Weights of a small contrastive image-text model: 20.4 epochs.
Rows from block 7 of the text encoder, named by matrix and row number. Rows with one number belong to one attention dimension. Each number is 128 + 24 x the weight over its row's rms, rounded and kept within 0 to 255. All counts start at 0. Numbers have three digits each.
# q: attention query (text_encoder.blocks.7.attn.q.weight, 128x128), inputs 0-127
# k: attention key (text_encoder.blocks.7.attn.k.weight, 128x128), inputs 0-127
q.62:120211120100120127138104127043128127130131126109029149128080128156164122131146133104106107189138128139134130128129128109180078178131124120129128150131101137150130126135124133128218120128134112128137131144125111120126125127145129130105139115094131128155131126086123104137129134105124127145128116134164062134098114114138123127133132142125130127116114096153120135110126135111152105138128
k.62:119076128132132130136156167145128155129000122143112126128122137145107127135121118130191071109122203063124082123125128129137121128128129128100128116084128118118119147128128128176129129121116120150133184126133173128134135078151109128125093127119131147110125128128129127124124120126100119123129128094125127122120121133099138134177134126120127127128126124128128131143134120095142169122127
q.63:138131144126156126129159080118126131158139088076109135101110127139148112195128122144132088144138119066139127128151122128200128166134125144140126165184128125182156117132129157132121126103123127131125128128058128129064128102105128140130127145138128135135131117128127134056162137150117097082127128136137128146128136179094153094084098128110145128143126124135132161139118117135129130156127
k.63:090114171132131105159134155102142105132092144107124127081117126107170123130116120154131079096130135131125111135138129130126121197166144120109112128131151089126141122124166097111170088132130128122131143157128119125136133105157121111126134105118118107196126132139127123129128091125130114167128177141099076174128144118066066128132142120138125126128127145128128177083093124078135158128088
q.64:085128109138132124131136138131153151127109185130124140132137124084126126127089130111125138129137160127198134124104155130069126069184122129129141089128140144128130126120119146128116128131128125107140145122163128130149087128131103130144129150112050125098129137130090153146095178131124119129116067128129159045155135168131137127124108166130207128142122128128130129123138120120133131128143
k.64:175126090129146127122127128165129133126136128044128152165122124129128116137135128155152091157130126117121074133126123128122129128103092135131129122128126117093127139126111186125186128107109106145128128128127160133124105123128124142112127141110072164143110128208139123129136092119138114087163131125163142051171109122156130124129128135138127129128143130121221142128135097111128105132129
q.65:048129159127136129124135163203082187123176122129089126161133107118124115109157176135067133117093129157132128139130098140086127128117128110132173106128092128125102140127125144125130091116124131158149152153128128128117129137109129129134052167129140128123129129129134103132118125132109114112143130118124145135128128128125126190140104142118127135136135118116122137162094099186122134122064
k.65:163135128128124128128108102127128098127155128105117128071137128128113126125128127126135127125112125119146127129128128125127131137128124134135126131093126129203147124153151124138111131159126200130090134106122125139136086098121125130129100122133097136125091170130133131129127082122053126127115117121125115074146126121124125127153112127105074134173190127108128142103065132119088126135233
q.66:141113125116149146133129146119108142139127247151126134141113127183134132123088109131216120141130144125130158128131157127110139128113143130117126133127125140132141118110129125135126127128145127128054128125159144192119128126148130130128142100127124127121127132053143128122104141127172128128150191150081117128135152127130094138136126128200152123137119129111103122136159137126128108139118
k.66:093123133137146110128125128125133137128126127122101127072168141138124127083128139138128125126141129126131128133122130128136000115158170211141129149130185129141127128101128159175125128129130105126129116141128142100118122119127130117103132193161125111157128147142103132128128113127206128128135129101166119128127120127133144167113082116133159108122143124126113088137146122127123128130123
q.67:081141127123128144114131138126132161134123061129160126129090122134102128143155150130111126143128165150170135130130125137130116129123127135127114128121139124105127122126138126130168124122130140139125118133114115124123139127130117129125113124127145128130128207127128129108146128079222129126128126128127199123137128128157151133143189129122134111168130122128128144183130018200127121108138
k.67:165128122121113127136125121129107123128095133103102128126189128071126130144121127129111129166125128132141106124233110142106114082132093133128121090131120130129131129072128121155099143128128124123116140128129118135137128137134138127155128129117136105119123129126128151141168139144114168123115161128138120090128128131134125028136126129128114100089183142133087134107139134130122130125225
q.68:188122128132128158125127137041151104115141126128133082083139129061103075127133108094125129182147133127128128125145126128178128090127124124126113135093165084120129138122104122105112124128138132107127169123155130047095128146111106174109127131131128128127120126189114128129129125129115122183101128127099096080146129127128144121125130113128159128122133149128098128140129149084126130122121
k.68:131110154123139198114133130141070138110128139129211131191120099124131179123106029129122129112120137100124130169132138137134122130117115126128122135122155157128046153128130133127129148118141128145137129125135130127150128124128127048123149085116134142151118116119126107132128129133136071142126122104121121123138127108132128126126128149122175173128130130128139130127144158163172128137125
q.69:114149162167121128157128079119136145130121125167042129108128153125126114127128125110069130161101134117167118114140109134100115128149121132088127129088130163131132144071128134139130132083125125107121122082101123126128136127128128105149160125129132107142105156121131128101080126128164111121075118129131123191122168109141130126114121117126128132141127184132139143109133033126125103163122
k.69:152150154120128130105128128118130127111127141128149133112130131132134140116128133143133132140154141128129129124081144137178147087149062128130186167134144128071128149127105145128117160129131086119139140120133135182129127127128116116180115120118128134134171175129127150227126147237121147106135112130126129128156128142126128118134155127120115115136128139121162112126129126123184115096158
q.70:123130133148141097125124118131120121123125131143125136128126121134158127072183150137126132141128128135114123127128126114200118129115125129091119134114183108119124122126112132102102192123159128098071127128115106125148129122131142116099107153127121131143121131123156140128111074112132119097038125127183107128125128118155128121129155129174166114127130143132093130125058150117132090213128
k.70:132131141144124199106150153121173130128126125128190118089119129112126126152135125138128116125146128128115128124126123141103098119123130129127128094129174196122148135125099128120000131131127119153115111131135125126128132138121143145129205128136158097122157129111136128066111135130132128121133103133093124128122129129116120124128169132120105125137126128128134128134138206123081115122116
q.71:145113119128132106128137127115125145057104187130122133128128121127131116093161135119131125117107108147124126128125122104125119119127105098137133128171144128141153209164082125128148132143125113131137165127181129127109123129126128127150195125123122128048156118127139095193081115146116127127165100058116109134134122135128140118128172147180176126133138110106129125128129149147112145127127
k.71:115053128173130120130166134106165126136126126124128130134118128145112132131065112126220127137126129090126133122133127135197132134122166123131128171125165120128153137126128132117128099122118140085084109121128127097158064137076110123128128128128106139131073119125109119114126128107128098127180147124157120100128151094127128130123084128137136125126062129163127126156110129110105129115128
q.72:128110100180144162158119120128096183109124121114136130135127170128106134128121160129081138131153162128152122164134127129111128194128143103096117118134183127128124130115124129127120142131125154136122177128157132131117121127128126130150037181128167130118128128128125128128129130137127127083126092166133132131093119124129143182129126140128160183127142120129229112136099134123128128118112
k.72:128177072129143172129114163139170125125169154137126132151141134123066129126152103149133135128128126131161044125125104122140172098115134123128120116127122128139181131129135130149131130137129118129159106130134104132121117126122085126149130142136001123118126132135151131097128113133115125161101130128123131130130156109123134097186128116086129131128127067125116145124140142151133105131129
q.73:134144128125128146156128147121140097155128255095147129131131131128124128122127128212226155144141174134128138137131127120169125118115126121095129129126122110147126117152128114134123160125127128128127127127133141128106124135128141152124159133130123129118131124098119127122131110123121112128128166083078128130129130127128113128152128129132136136130116122128128143152147139128108128133128
k.73:082127123128125139074140121128115130128147077135128127143149128136123203128129145132116128128142118127075132139119128126093037133128141141113126161083140094123128153127181133134123131163121112142090133145106150125148123116107123115121134135174110128218127129149108117132132129072184129176132129128128128130124119151128175190140120124154162128144163130125115114125113131136127127123112
q.74:101129139091123124127128118166150126129170130184020128090127128145121126133050126129096127147177135128117144121113124126129123129129122128125123091128099142132128065108119133130158204129143150131153120065080125170121170137124126130140149108124130114132087128112153169151133131126125114135149113128146140148129115127153123128100127121127137130086126130067125123117128114115129123128127
k.74:128179112126128121115127084167138148132121124127175130126125125190132128129126129138115164137128150128138082113125139128139121122136162134131122128127078124128156124098126152123126128150119128112135125134129126146137128107118128122129177113188132131128135151125141151163107128150115196051138123125086117078127123130155136139125128128123128034119125157126203136128139092111131127129060
q.75:128155140122109107133130118129116128114130133099103129107106129128107128117094126120136144145052199134124120091125128131095128123124125154130133114171130129104131125120128110152147136118137111130128129124074073158129132129133096126130125128149087128199096124094161124159102115066172070130127135147100175098143127132130126129128099134138182128207135132141114138173131124118136128128090
k.75:141127123127128122072136109127130118121162129120165126123205126123142128083177120141161121106131119130131138126150128115128126118126128129123167148131147130128148155128123145124128134091140130128082160117128087128125120058172124161116121116165141117128163138130116147180146087151143167023144121129127125121108131112156119135121106069135126126122134122127131118121141195104128117099161
q.76:128137112119151128108120111146073111152130099117129136162126145208128128114154121133108128129107134129203116182197115130164092128128116129100142127111148106142153164113214111103097127132175096119127121139128137132167068126143128169111131122152120137128117124126133107126108127130159135096150129122122174118128128135172133148091140121129112125127127135128120128179137137117133083140133
k.76:124177134134127123155131159128133124103120129128105131112160128119107127133104128129131090116118049180127129128131132101118182123125136118121168132183232146126097103124146129130037127131116126131167111119135121119129129132132127123177108120118113127149141128128175143097194153143159127112126128106126128130121135129125124127131128110128142148134130201152129114128168130120121124133129
q.77:120147103097128106139128129110128128130124095104125131048135128128088156142042167129173113184128134129128123127128146124057129107129152117122121255128128133126132138128128160161134132128138127116129128129130117128119131128129128128099134126139105147157151135116129130115168128136128121129127121129125127129125130127100123107136129145128129133140156120142130159202109093123126144128127
k.77:084158140136119107143148130130123149127128128146128128180128128128128123123177121125127130100127126095128130128128119110096131130132130108128140167107017129138151166122112097139205129127139099126142125117164127128120134128125151130132124127129134128131129139179122150123128150140150126094092128193128113121128127128147130111094129114180143069120140108098110134097086129089129056126172
q.78:184128109120128134129070114128127128129128121129128126189101131138131113127127115121124125148108113104122127123127134160095129128130141148141118136128089155130130057145125193188179015133121129131130102127112128134145173093128128126122131092130130114124140112121108133132131128131145112169122129129128127076174135120096130134129093077130128124101107138133137123128129100170180122127128
k.78:119121122055133000128122128133140128129134126128108099124135127132128110128128132125128138141135138144131126128128205127115108132179124165123137128150124129124087128127115112126175131109120128114128131127135143132101140125124151126127114175123179129111107157127137155195129134127128130146110125140178127148132127100152124115090151127117124124142127125126129128133096127104190189148122
q.79:106127151118127211166133117114081123132133136120126121207127126129114143129128128060104128138126136137145130120127073127146175169099125124128142026142127144131137118144128094120130136122104100139182169174118137110130143128131129187129121133129128141099128125126147129133107133128114127127090129131100143128096129105132130127129089128128115127131140133143080132126153176128087146136125
k.79:147131146144120171061138129162128128128154125128136105124130128141128142121123153193129130105125105154129127173133128118230194147136127136138118126127170105139147083128146152151128128134129154117141157149065129136157128100114128143131128127140131127125117136126158097133125091118200128146128130128128143104133121135042132116145125127121141139127142071127108134132151130126164128128106
q.80:129126130169130085108147128123136125128129128195075127132128117163108113128120138113125139128032126128134118106159136127120126136123131117119087130242112129129131128127128131129132134126127124120128120100115134127132131143129110123130050124133123129198093128128134132171094094119126128138145130128131129135128128126119151174119111140141174137080128146109115127176128086135135092131115
k.80:133111069129117085121131085128134124143141132119169129125105128133162128080130096135169108063189129128127069106144136121139164127179128097131130128111130129127123139126124116131125169122116138133117121139150083126144129128128129127127137059171149128138111187123136129127137126152120149127125106128131128127125127128118151136126103042064106127128065127107130134074129121131137128129135
q.81:125124173116132121068086128118117133127112128092164110130141154103132129126123133153106163112136105158161131118129135160074126087146132125136124165147127072132131125120102123205167054130121128110145125130096097153150122093131128122149041130130128124082224116144129125125136126138125128167117111126127129115134129118114128128132102136118120096133107153115129128143128132127127128138135
k.81:156107118087120080125128154140135130160161128133122110105161122151101107127097150124132130143136113158145090157110196119108119140128111140117047128130133135131109196118127088099118088131129138140129131078190125131130128116131129127128057119179129143116109115201136120100109106118144130139126117126133109183128122081133126115119148137129101134128133128128124185128129129138128127145140
q.82:128128128138125128129128128102127128129106128127128128129128126129130128128121127138128133128128119131127113125128136163154176128128127131129128138127125155129108129111150107128126130096128165128121128123128128128187127128128128095126128128128128106129127201128128128112124132128139128128175243163194128128138127128129089129123137128130128127130145243246126128098129125128128155127123
k.82:128131255128127130130131128130119128128128129128123128128129129128128127128128129134130128128128246129127138127135155128128127093126128144128128127128131127128127130132129187128137128128128099148129128119124128128128128124192128127117128128106128120128128110128117127128128128127128130132119128062128165255128128126126129128128124141124128128130128099130129098112132126128126140128128
q.83:136123126111132117122129122141094122157127121120090127208130123127159137126142141105141139140130077124111136057163122128121091125098130034094128146128113098142133156128128121118123121115117115109127127124131203133119130127198129128136121128129135128138122127132113128149143131129122129115125128145125128134118127128129132069126128079126130163218145128144126204128120127129128142156109
k.83:132139148128126137127136146132127188077129147128133114121118158139129147128120128119092130123122131137118128183105112124150154128130117128106185169111100218128126100157135093191140130126118229134117128116127129131127128129117144171130120128126172127131167177132135126087135124128148128141129139111143126133180132084093128198124108112130128132124133111128112151129100129141120108119127
q.84:147125144128109122128129127124063132137126126131128119125123127105069155144103154144134125156137128183147127116139120139132133085128109099126104136132106136091128127131126109123121118129136100144118140165123137131129103078102169131131111133126129128138127124107111138121089130129139138097141152131127205135255131112126116140128128128130139128138109128139129081133129127142151123192128
k.84:138103166151118118145112128125128149128134130083111159153131148132128138125098123120124125113134117140130135087132149099116119079118116151127173134105120125246129109128083119125014117147138103178130114101145115127136128123129141155128129127128153096155124113136125128133183089118146115128121115119132154128131128124147129107123135126125120138139127124035126131128146124122128120128117
q.85:126126129133159121078108107176131128134109108121118158128137115126128122102149123067124131129120065130142105095122136129137126140132089074128189136127093177135129128126131122135145134128157123145128135125129107124161138128119157154148132117124170146163165179122141128125132144127128116129121106129153154128092101128138128128056135130115134138151157138139223108090117157111144092190118
k.85:138159150182111101123174128127180115112130149128117106132104131131102075128116121203096187123133128120129127090081126115131145108115126129134151148126129128112080120106122130133144093118131167158148123089099165142088130120146131172131119127129133127077136142123158128128117137117130145129131104132110169141129128124132129128188129120132104119133108171166118127186065113111101131086145
q.86:176097130139146101124116111149125117128136124169135109127128099135138095129130125054122132145127111045105092135115128124129123181127132126120144086135144127130195110133131155133135081127111141112112128145122130132112148143126118180141080116128133125162093131133112142128129175159132129142138128121127128116197072113091182144116128122125165134127154139107129116168081128129128134124176
k.86:127151119127168125135128103124139131112122129132122079123125127136129129127122018127128122115114131129128100168141131104104113118191122073129095130112196148131086127129123122147159156110149109129170106128130156128130120114128118127100151136150128128128128131038142125128159127132099112104131124135122174099128127063145107128112127128050133131123103127128130148128130123118139144152130