Rows from block 4 of the text encoder of a small contrastive image-text model, named by matrix and row number. Rows with one number belong to one neuron. Each number is 128 + 24 x the weight over its row's rms, rounded and kept within 0 to 255. All counts start at 0. Numbers have three digits each.
After each neuron's rows are labels from the 100 texts, of 14848, where the neuron reaches its largest size: "fires on" is the input token at the peak. Only what is clearly more common there than usual is listed. The data: photos with spoken descriptions (Open Images, Localized Narratives). In brackets: how many of the 100.
# gate: MLP gate (text_encoder.blocks.4.mlp.gate.weight, 256x128), inputs 0-127
# fc1: MLP up (text_encoder.blocks.4.mlp.fc1.weight, 256x128), inputs 0-127
# fc2: MLP down (text_encoder.blocks.4.mlp.fc2.weight, 128x256, transposed), outputs 0-127

gate.185:131126217088122128131128128125131155129128128132095128088188108094128135128126138150128128088136128127115128108116137095126164162099125118121127129161063127127128086133112129137129128135076128134124152120127127143129127137128089120128141139123089128128026128128128126149131125128130061128101127129133142128121123131100128126130158127129128128128158097128134128119126170144023114127126
fc1.185:128121126128132112135128130123187126128140121130128128129117135201139126141131128133144129128143126058128159130120130127016099145135127111161128084054128098128128151130130109128127126128160132136128128128131124128104130122125114137130105078145198106079122115070119142127135128147138133070128128082087128120123124127130134132106125129080124127133121121124116109108155174155121137128102
fc2.185:115128128131134121075071137127105143094126109122148100140146132129136134128128126130110128128127127131130126101229129130130132115135127127160128128128110121122128139098128110132128109125149122142144140107128124140170129141136147127113132181127159096122133127128124128130133160126154129129205115129142128100127129127124126129127112136179103128247126131128227088128116150114129127128104
fires on: "tracks" (11); "chair" (10); "mud" (9); "instruments" (9)

gate.130:132139136124109148110077159132181135112132131121127117128127131127106145128129185128137180108129133126159129115069159151129129121135111164135119119130119112128143139102147115141164170112087117124131128121141123118096117167090129142131097135129211140115036134164179107128104124123126126116125153129152117129149113132129165136147115158118069141128123128110080132088133130181147119116119
fc1.130:132156123187120056126140132115126131144127122129121139105129188124129110127076127139126135145126124158134106073141128172120117134115123130152113129159173101113149128121106128123199066164105153123135130117146104131173106127134119104122129126139159137087125146146126140101131122127115122131115108128126132119129134121176127129161150074095120128140135025105107139114125109118093127144131
fc2.130:134128128142164128126122128074139157140129135125135126141137130122128238173147119128128132102092135112130119121129122179130130135128128127119146134099116129125151069123166128134086128148128137114147103138161117135145169125182128131172128115134136144124118055139128130121142145140144126172185178082132126128156123129155114179112132141164132121103129100105127133129140128113117187102121
fires on: "." (83)

gate.3:105164129114140150123156194066172128127121143122128106132151139058101116162082125137134117123158128137145131121128129110135134140145138128130128164122092109155151112128135125120105155095110121133152152136117119133126213161117114092109123128101134113138110107120121155133128132130071126163196148111128129126133125131041142134126128110130167163134115122132129133118160138134139180124128
fc1.3:131147098095144128123128129098059114185160131127119128126147152094140103136131116149138122128163135170113134147099163119123144190127143106115151091146129110131132128129128127146101143117111101127141111123130122130129113128124133128122104057130128119141127221124187097135158109154126136143159114118126129122110123130088130153077128094178166154136090126132138101123181121149137128148103
fc2.3:128107139127154157117128182138149100128130124128127128143128131131129181092127122131124128129128146128132136101127098079131190132157128127178135127122128105126142169129143128153150117145128146128145117132128120102101072149171131174153128131078129086078165112013157127140124077129122174130114129154130166127125128136135168128159129162127116163136123127143121147133135131116121123128155
fires on: "right" (24); "bird" (15); "of" (11)

gate.227:121113137115128155134194187102203103121117112143120175104129124127128131127087162091146134121127136104072169063118117127131117114148104119144132167128084134127176128136132121123117128128097168127126129148128123120155121118145128125142107136144142169136132128161144110156137137070128099117167128127166123130165171093132161114100131120102165088117129123089107139111130158106122133129155
fc1.227:105127130130122123131128126103119143134142143084075139127120146164125137159100169120126123152137111121118042179128132128123135126137123127144108103141173124145128096151117136130118128127128126140162139119127139163060154135129128105148132079131127148154144131122190126131129063127114106132165120125128126150144092137154090078184116137157164117107148105185124159150171116125127150121106
fc2.227:118129124136131127115128136011105101130147132204115131130127115119128135224250128131129170129102126092129137142108157134124166128114112139121109149113125127134133128128125162112149135128191117128113084147102124138134142110131146128117126126174100156128127128127125128127109128113129138103127136123123115128128133158136128151129129123128129122105105129112130126124129126129108145122131
fires on: "pillars" (37); "jacket" (9); "paper" (9); "see" (8)

gate.63:128149119128109128126153112096106127130138184128158127156139112150125138162155168130116099022145130127126083129127158125131109123147133135104121124134130128130128096126125126135149107131101136128131142117153092120131122127132141130133133128121058134149121125127079174127131127111131189128153128127174167126053112127107043144162150122128128128127128139190128153144124136133138128129116
fc1.63:128130139121133134127132132171160117152131144128128129128106125125168123124135124143139104176127115122188131136101121138106128140125115129127156128133140133125156206100129047115126136139150086109123087093120136130080145102176128104128107073114162136128128142129121140133125124155122131148151094102137138086168161171146112126128121143140142115123145124106199040141128152133128134127133
fc2.63:081128126129096125141128145134100141128127116126127117128128128097129128144104128078127127104124158054034128128127126126144133127136128133153114139129128118128134215129153127109133127118129111128128127131109127131143092128094138112128126129130128140125126106117128168119122125131116131088120128148150117128109123125128123124142148127146139131136116110127117124000122155128110087129140
fires on: "flowers" (60); "flower" (34)

gate.36:123128151077255126129130126100127129122121137142172121065131135143129125141125123100163126150129140126195124071125131139129124138150109127117151127114090149127132127143125116107132126121134118127164122122131119127134119129129136110120134126121127130150107127130131141124121139118128127102131119123109131255140149143109112130141124090128126129125127101137143154129125092124120087120124
fc1.36:127132150127132128128146138112132176129141160118134120120095137123126091106148128125124116126136125097096131123142138137121118128100160129141131148140135175140102171029143134138140111148138111126162114109127132097168089106127138140133153175123128057147128128114074120128128149132106129130130123123130153126123123142132219126148164117128128132179145085132125165099144130185147154138174
fc2.36:128105128134128114169128120166146127131128110159144143110122138159133170133135129174129003130129105129131125128140171191129094117137135136129161032152116112134129126133123144118130134128128118135105125114128130128132120157142150128129076168137128143130159136098118146138178157102103128108127219140124122132113081130128129140100127139127128129130128121130133124133136123140123141123132
fires on: "on" (47); "see" (18); "two" (10)

gate.140:176206128126137145116148123069143128100133128128119107126137153130128128159104189127136140060127155131128130149131133111126132106146128126127127170126126103129148129095123134130111129131091128126129104138130134128131255104119119063130101074103158145152100129128119126132128128128113112118128115116160128141127127164122126159128184092125128141129128149169130128127111135127121126110112
fc1.140:115135129156130127155177128127141126128128134134162117085121138128205097208130127133143128119128086129128141119127072128130128137132119120129129133113146119150121134153154205121124129120114112020133117126137136134094142180126186154166045128131129131127132128130099132120128124146134128133147133128134132105120136129133123114156135136110128128107094129139131108157092119119136096131132
fc2.140:128181143130166129129108114127128137020067081161112140131155129139122128128126173135128127128125139180128131166106132055154136131120166157108157128124128126131124120128125128125161128147128127135128127128086099128131096128143174086132124129128128128126138165133137152127137128129136092129113132127126128200128138134123161128083126127126120124179147128179114132126152149105096136128090
fires on: "tracks" (22); "bridge" (20); "grill" (14); "track" (11)

gate.71:138099124134158141149132176215134136123112126121087119115143166106118113148125227056151123105159118130050137118118107117132125106127133143128126138133107130124105129129127160114129127122162113109134120128127113084131112131130099126108202118128126145130130128112128150129126098128133155105142124126116134117131144129098130114123161082130154126168137124125148121184128129121135144074139
fc1.71:151140130130109115089163145111161124129143129107117134131134131127142150117138128165130134130127133051175127129128124117055129131120156127138174111128128132126151124087124114163111128131127129120102125143104130135134101142130160026122056131127126129134123146096094125134117107128128129128104154137117111124143112167126123126177129168129188135124108134082119150108114132134116104170065
fc2.71:106128127134173145136132135115110129107126128126136125137104111131089136093113139131128125000133130169130159121129100100128125128126131128112109129113103128167128125132083128104117131161176121118100128129139145122110128144176136128102129143126128113119128128142115133109128128129113152088133127113151133126126131119128129094136134212097175164108088145133131116129106093116150129114120
fires on: "." (30); "glass" (17); "door" (9)

gate.171:141142165113110128115122154129134128129178103134112141050155136146152081183139177128132095153127144120089127128162115074132085098138128107134112134117138140142127162123115138102131128129127126138129131128104129127120232126129137134131137095126130150121120134128127136052121127145127127120094120127127126138126104125114123131173148136123122131170123106129128108135132125123151226126128
fc1.171:137081137146132137160134119141162128123117129122128132191140134107040189100125112124097134099114113120100141128100126118128130137127082142142011114129128184163130110126145129181149110119136133084123124130117143134125128106095123112126106114128144120126132127131197128134135178131118115130125127123121137122128145128128110057132106130151155123125096120130129124122127143128123114129126
fc2.171:143126131134119127123128128136115134147080106128138137122172121128136128135128126127128130127132128129131126114115120199153135145125119119113133132126119090127174129112051088135099139118137127117115142130137121142129125083124174140125118129145128120115169153101129128145117121130005123108129192104139133107132042128130132126114120127176114128084128084088102143137127144154128139130145
fires on: "with" (37); "images" (22); "front" (9)

gate.149:123136188124107136128124114104187127121093129176148107164137141140128127128127132135129129118127114130097137123128139107128129131132115108121129169127125137107129169128117112118128132129134127128137123136136126128136127128123138012124143109128146122086120121103136125128114130130148141105140122133177014075149089139099131116095114176098142162101132128116130085143128152132078123129119
fc1.149:115135139105143091125126162172093098133144131118098122121125152091170133128123128124130106131101127128127061126130124139119096179117166150117181159142130137212097131141137133074131130148154134091133128135129111129130118131113117129128129145119128144111128141131115154136173140128085125136127129132111135135118128120130182150131145141183141110126197119142159169070159184156134107119140
fc2.149:121134115126130128110105118127117130115130140131127111162139105162123104130125128213134162065132134230076095128181142115128101115115120146128117140132128115131127138171049130110128128124128126128098091126128117120128137131123128117151115102168128061120144127124097132128130114141119135101149126128094125126062104133138085131125130128109094113126125140136129128152094128179141125127128
fires on: "light" (40); "sign" (7)

gate.59:127128168121127143129153187171140196110120119140127145108119168138091128144132104111127108134104140157059153071126118149086128126138144131112130139127124150142125123103136117117171114130128105143129137119129130119128144128124117107131119127062076118133132165097123128093111097115128129132140144126161128114126170085089127129126123120124107128145128103135127086133121217128129129116052
fc1.59:161130134128129154126124127146151124102174147148137129081146041124149117108137129139106129127134123185132162119130124125137126043135134155128142123118110134202128177096129133208130131126149113102124128117180128168134131089133159173131129127143142153124148123135128134144110138079115086144108083148118116129121118128121117123141129124123139133103114094183125122112137130119112128141127
fc2.59:144129181128098138140127124145127143129128128122129128128255129101128114082121160128128126127122129126129129151134154151117128097164162115126138129149126134168128120137045137150129118113129145127145164116142128134125138144146129135108135097153135127134122128128123114075127122108128128133088150128147129114131128140128136130035139080104139111129133129126125174127124129129095116153074
fires on: "bed" (52); "sofa" (19); "cake" (12)

gate.210:069111122133122100160160176114183130104139087130130136130145134092121117155140180155127141088128123135111175154131128039136122120088131161119137138127094126068129126098129111116128130130127128128100140115081131119098189137104129128140127105147127139116102118130123128128096138128128128119128109127133126091144131139159104150125135091124127114149131127138147110068133168124129202099127
fc1.210:127123129139143188172159154119095101121196127129127127101109075129096130114157137086134128076121136081115130124121108126127068135128177151136129125127136128125139107193135129127141112123130127127126115151133134144128124127160130144100128128154112098181148099155129130135126153114130097125159122126128139154133125128118106123129076106138074130130134127212123182148099144134151172129130
fc2.210:153128144127142120096069133129130091136121123108152121129105136126119159080129134127128120173153130121132143127101135159158120156083156134173119099116102140135123123129187128126119127146129131134149128130117173085084104102127123120023128135085128105129126145142100131106070100127122090169139102121088128120179133094136068126107129126115130141134140145128135127156168128131112120132112
fires on: "," (13); "birds" (12); "wooden" (8)

gate.162:151126164130177129136163111121194126142128135128129127131159127141114079153128124104108058139129150130118168129104116123126145123144131126114132111117115124148109145141248166132123130124123153158101195146137078154125089131113132107152140118118096099090135141134133128180120128133121128133133141129170110126107128129128136154117140132130159150149130126098160082129150160114131108129129
fc1.162:129174116115131128116110122149141104128129137134144091131107122185124084142128131125124097142160123141194163157143097126121137128132128124146151142147089134133131179145135137130139204132112134080115130131112097135082145130130118124149119127045105127128144126158132207091119103139136132142109126132117130148093116118133129105147157128182146128167128111121132161146167148161139102149147
fc2.162:136128114130123150112128114149142128120128126127136128132127122171116148128132145121148088086143126169180169123125124123126130125124110131144156124132126119100134126149023127127190128131127125131128156127136130123120149129119121134090128129103128137088145134127130124146130109110119128161137109128132110131128128127115103250128184135127133127124068128225114128122141127126128132129142
fires on: "right" (18); "also" (14); "of" (11); "side" (8)

gate.122:133147139128141128175121135136164148121129120123133202129119101127129197129124172135128098128126114123112128012126152119127128116157112141111128146128130126123134119115117126132197124130119094125123126132131115132124090130128147083122106122128133179093060130127132130151087127052131112128161127149129128162128129128130202133127127127128128128128135128130121133128125148127168127135128
fc1.122:117135138127127129118128120134111128113128127111127111126122127135112146088114126135131127121128063240212129143128246131128146100069099131129137138129137088129142143128127141138156115153137094127128145128130122140133142100128133123100114129128129151122128129128122130128114119132133128127129102096120158129129128139127129136109128128128124129133063226135128128128128118131129127128128
fc2.122:135127000229088163128128132127126128128126122126113130128130128126120128129106145103127129129128128130096147128139139128135131130118125122077131108128134132108136128121128128128129124125107161129129122123130134137128129139127156126128157155077118129090130113145118127137143127129126175128138133128150135147098130133167140159052114128129111131076131119127124164140134126130109178124119
fires on: "on" (30)

gate.163:128129127128128128149128128130128128128128128128156124128128128128128128128128176128128128128128208128030128072128129128122128128151125128128128128128128128128128128139128128128149128125190128128140128128128055128128128130128075128139128129034108139128029128128185132128128103128124127128128147129121100128129128128128128138128128128089088128113128128159128128128051183128128128131128
fc1.163:126128099139124115124125115136128128148129128135149128128128159151135128098127128128128126088102118132050188142128255155123145126124127121201120125143127127164127128154127128130128127127129128109128128123114103148128128128153125059128145155128128147112124128128128128114160115129127128128126128132120142126129128130128126127128173137128128096118062208091170162134128112128127128128131
fc2.163:181128128128128128128128106128104110128132129154083128128128128128128128128128145126128128128125127128128159128127128128127120129128128109128060127127128128130123128124138128135128129128128131130132128128128131128139049128134126128128128128128128129128128129128128128128128132128128128128129127138083128118127128128129138159128128128129070129128128128128134132129128125128127255128128
fires on: "on" (23); "sitting" (7)